Rows from block 2 of a small CTC audio transcriber, named by matrix and row number. Rows with one number belong to one channel. Each number is 128 + 32 x the weight over its row's rms, rounded and kept within 0 to 255. All counts start at 0. Numbers have three digits each.
After each channel's rows are labels from the 100 clips, of 14976, where the channel reaches its highest value: "top examples" is what is common among them; "loudest band" is the band of the loudest frequency at the time of the peak. Only what is clearly more common there than usual is listed. The data: read English sentences (LibriTTS-R).
# convs0: first width-9 conv (model.blocks.2.convs.0.weight, 96x96x9, each kernel summed), inputs 0-47
# convs1: second width-9 conv (model.blocks.2.convs.1.weight, 96x96x9, transposed, each kernel summed), outputs 0-47

convs0.25:149114121142134135152145154109094193120117063157129121113071128127134168141111089108113109157204156111145160151136137153095093137145142156143142
convs1.25:100166092105091128126133082093151132132091097155095126085168134132153153090088154095126114184154138088141057211092128111097154054096118134121164
top examples: voice: female
loudest band: 250 to 500 Hz

convs0.48:138116097110123106119143129112141131135110152114147105089093119070102104100154105095147121084068076134181148099181175103110146156084143050146118
convs1.48:141169098080110106059194104159074123147109064144127085129116118106095123164166059107135124107171100151180147132110160109129100124107064071107175
top examples: voice: male
loudest band: 4000 to 8000 Hz

convs0.87:143065106130114119094188098138108154094111138130102142123143202114091115184112119171144180142106131137128068118166117134151133120058146099082091
convs1.87:099108140153177158179156144101132072161130161096111104134147074111122058148125127116102085098124079099130155100069180192125156119122099144115057
top examples: voice: male
loudest band: 250 to 500 Hz

convs0.13:118156078101093119079085177136139124150214111108151150121114107161069116127143148130166119154116102104115119146136108145139094136168155156101089
convs1.13:141168143135127131147132148123083146168123121152178099155100084117088149091103132087103196131085122106169111113145141168106194146082132163046136
top examples: voice: female
loudest band: 4000 to 8000 Hz

convs0.93:104129101060136132154112132104134110064134072127093179142145142117114153166078166184154133140108122130142058190084195106061091124123132058131129
convs1.93:120124069058111090090122166133116139186152153047188085129128114124118133079144191083123100113126182102104114108132040100160139127150117143124110
top examples: voice: female
loudest band: 250 to 500 Hz

convs0.1:117106135167095138131108158141138106153061206116089108124173181168163102142136065071154127178151159107170117074080123137134171117115167134117190
convs1.1:129088098166091084137084199094090101157175146139150150122113122094140082104141170170114184084137082093090133135086119136107142144068154108179170
top examples: voice: male
loudest band: 4000 to 8000 Hz

convs0.82:152143094118153155164115159113112110139157110125134099147090178129080122116087121138122141103115151086119110107128172108147153114089125139111146
convs1.82:103093102140078087075152121124157086113133127093092149113071161105183097145150031112117093059148072088058190117094109148129132069137106130108171
top examples: voice: male
loudest band: 500 to 1000 Hz

convs0.40:111049101098110052157084141101089073109109150107094137124065100106109110153121088179180166139128184097103136135146087171124140140073145092129139
convs1.40:101166115125181097123121137126071146120198129113137113095132083128126120123106104119176109067219168154146096110150074128079156087065045101150115
top examples: voice: female; the word "i"
loudest band: 250 to 500 Hz

convs0.94:082088067133105164079118173125128098119113163091116144127085090134141107063175086103165093133154077078118138098151113120077171161101125099052154
convs1.94:150118052178091171142182167142131120123152142118119142152113098125157099111139127114118128091181130128132139172096099097091118094119171100114113
top examples: voice: male
loudest band: 4000 to 8000 Hz; 2000 to 4000 Hz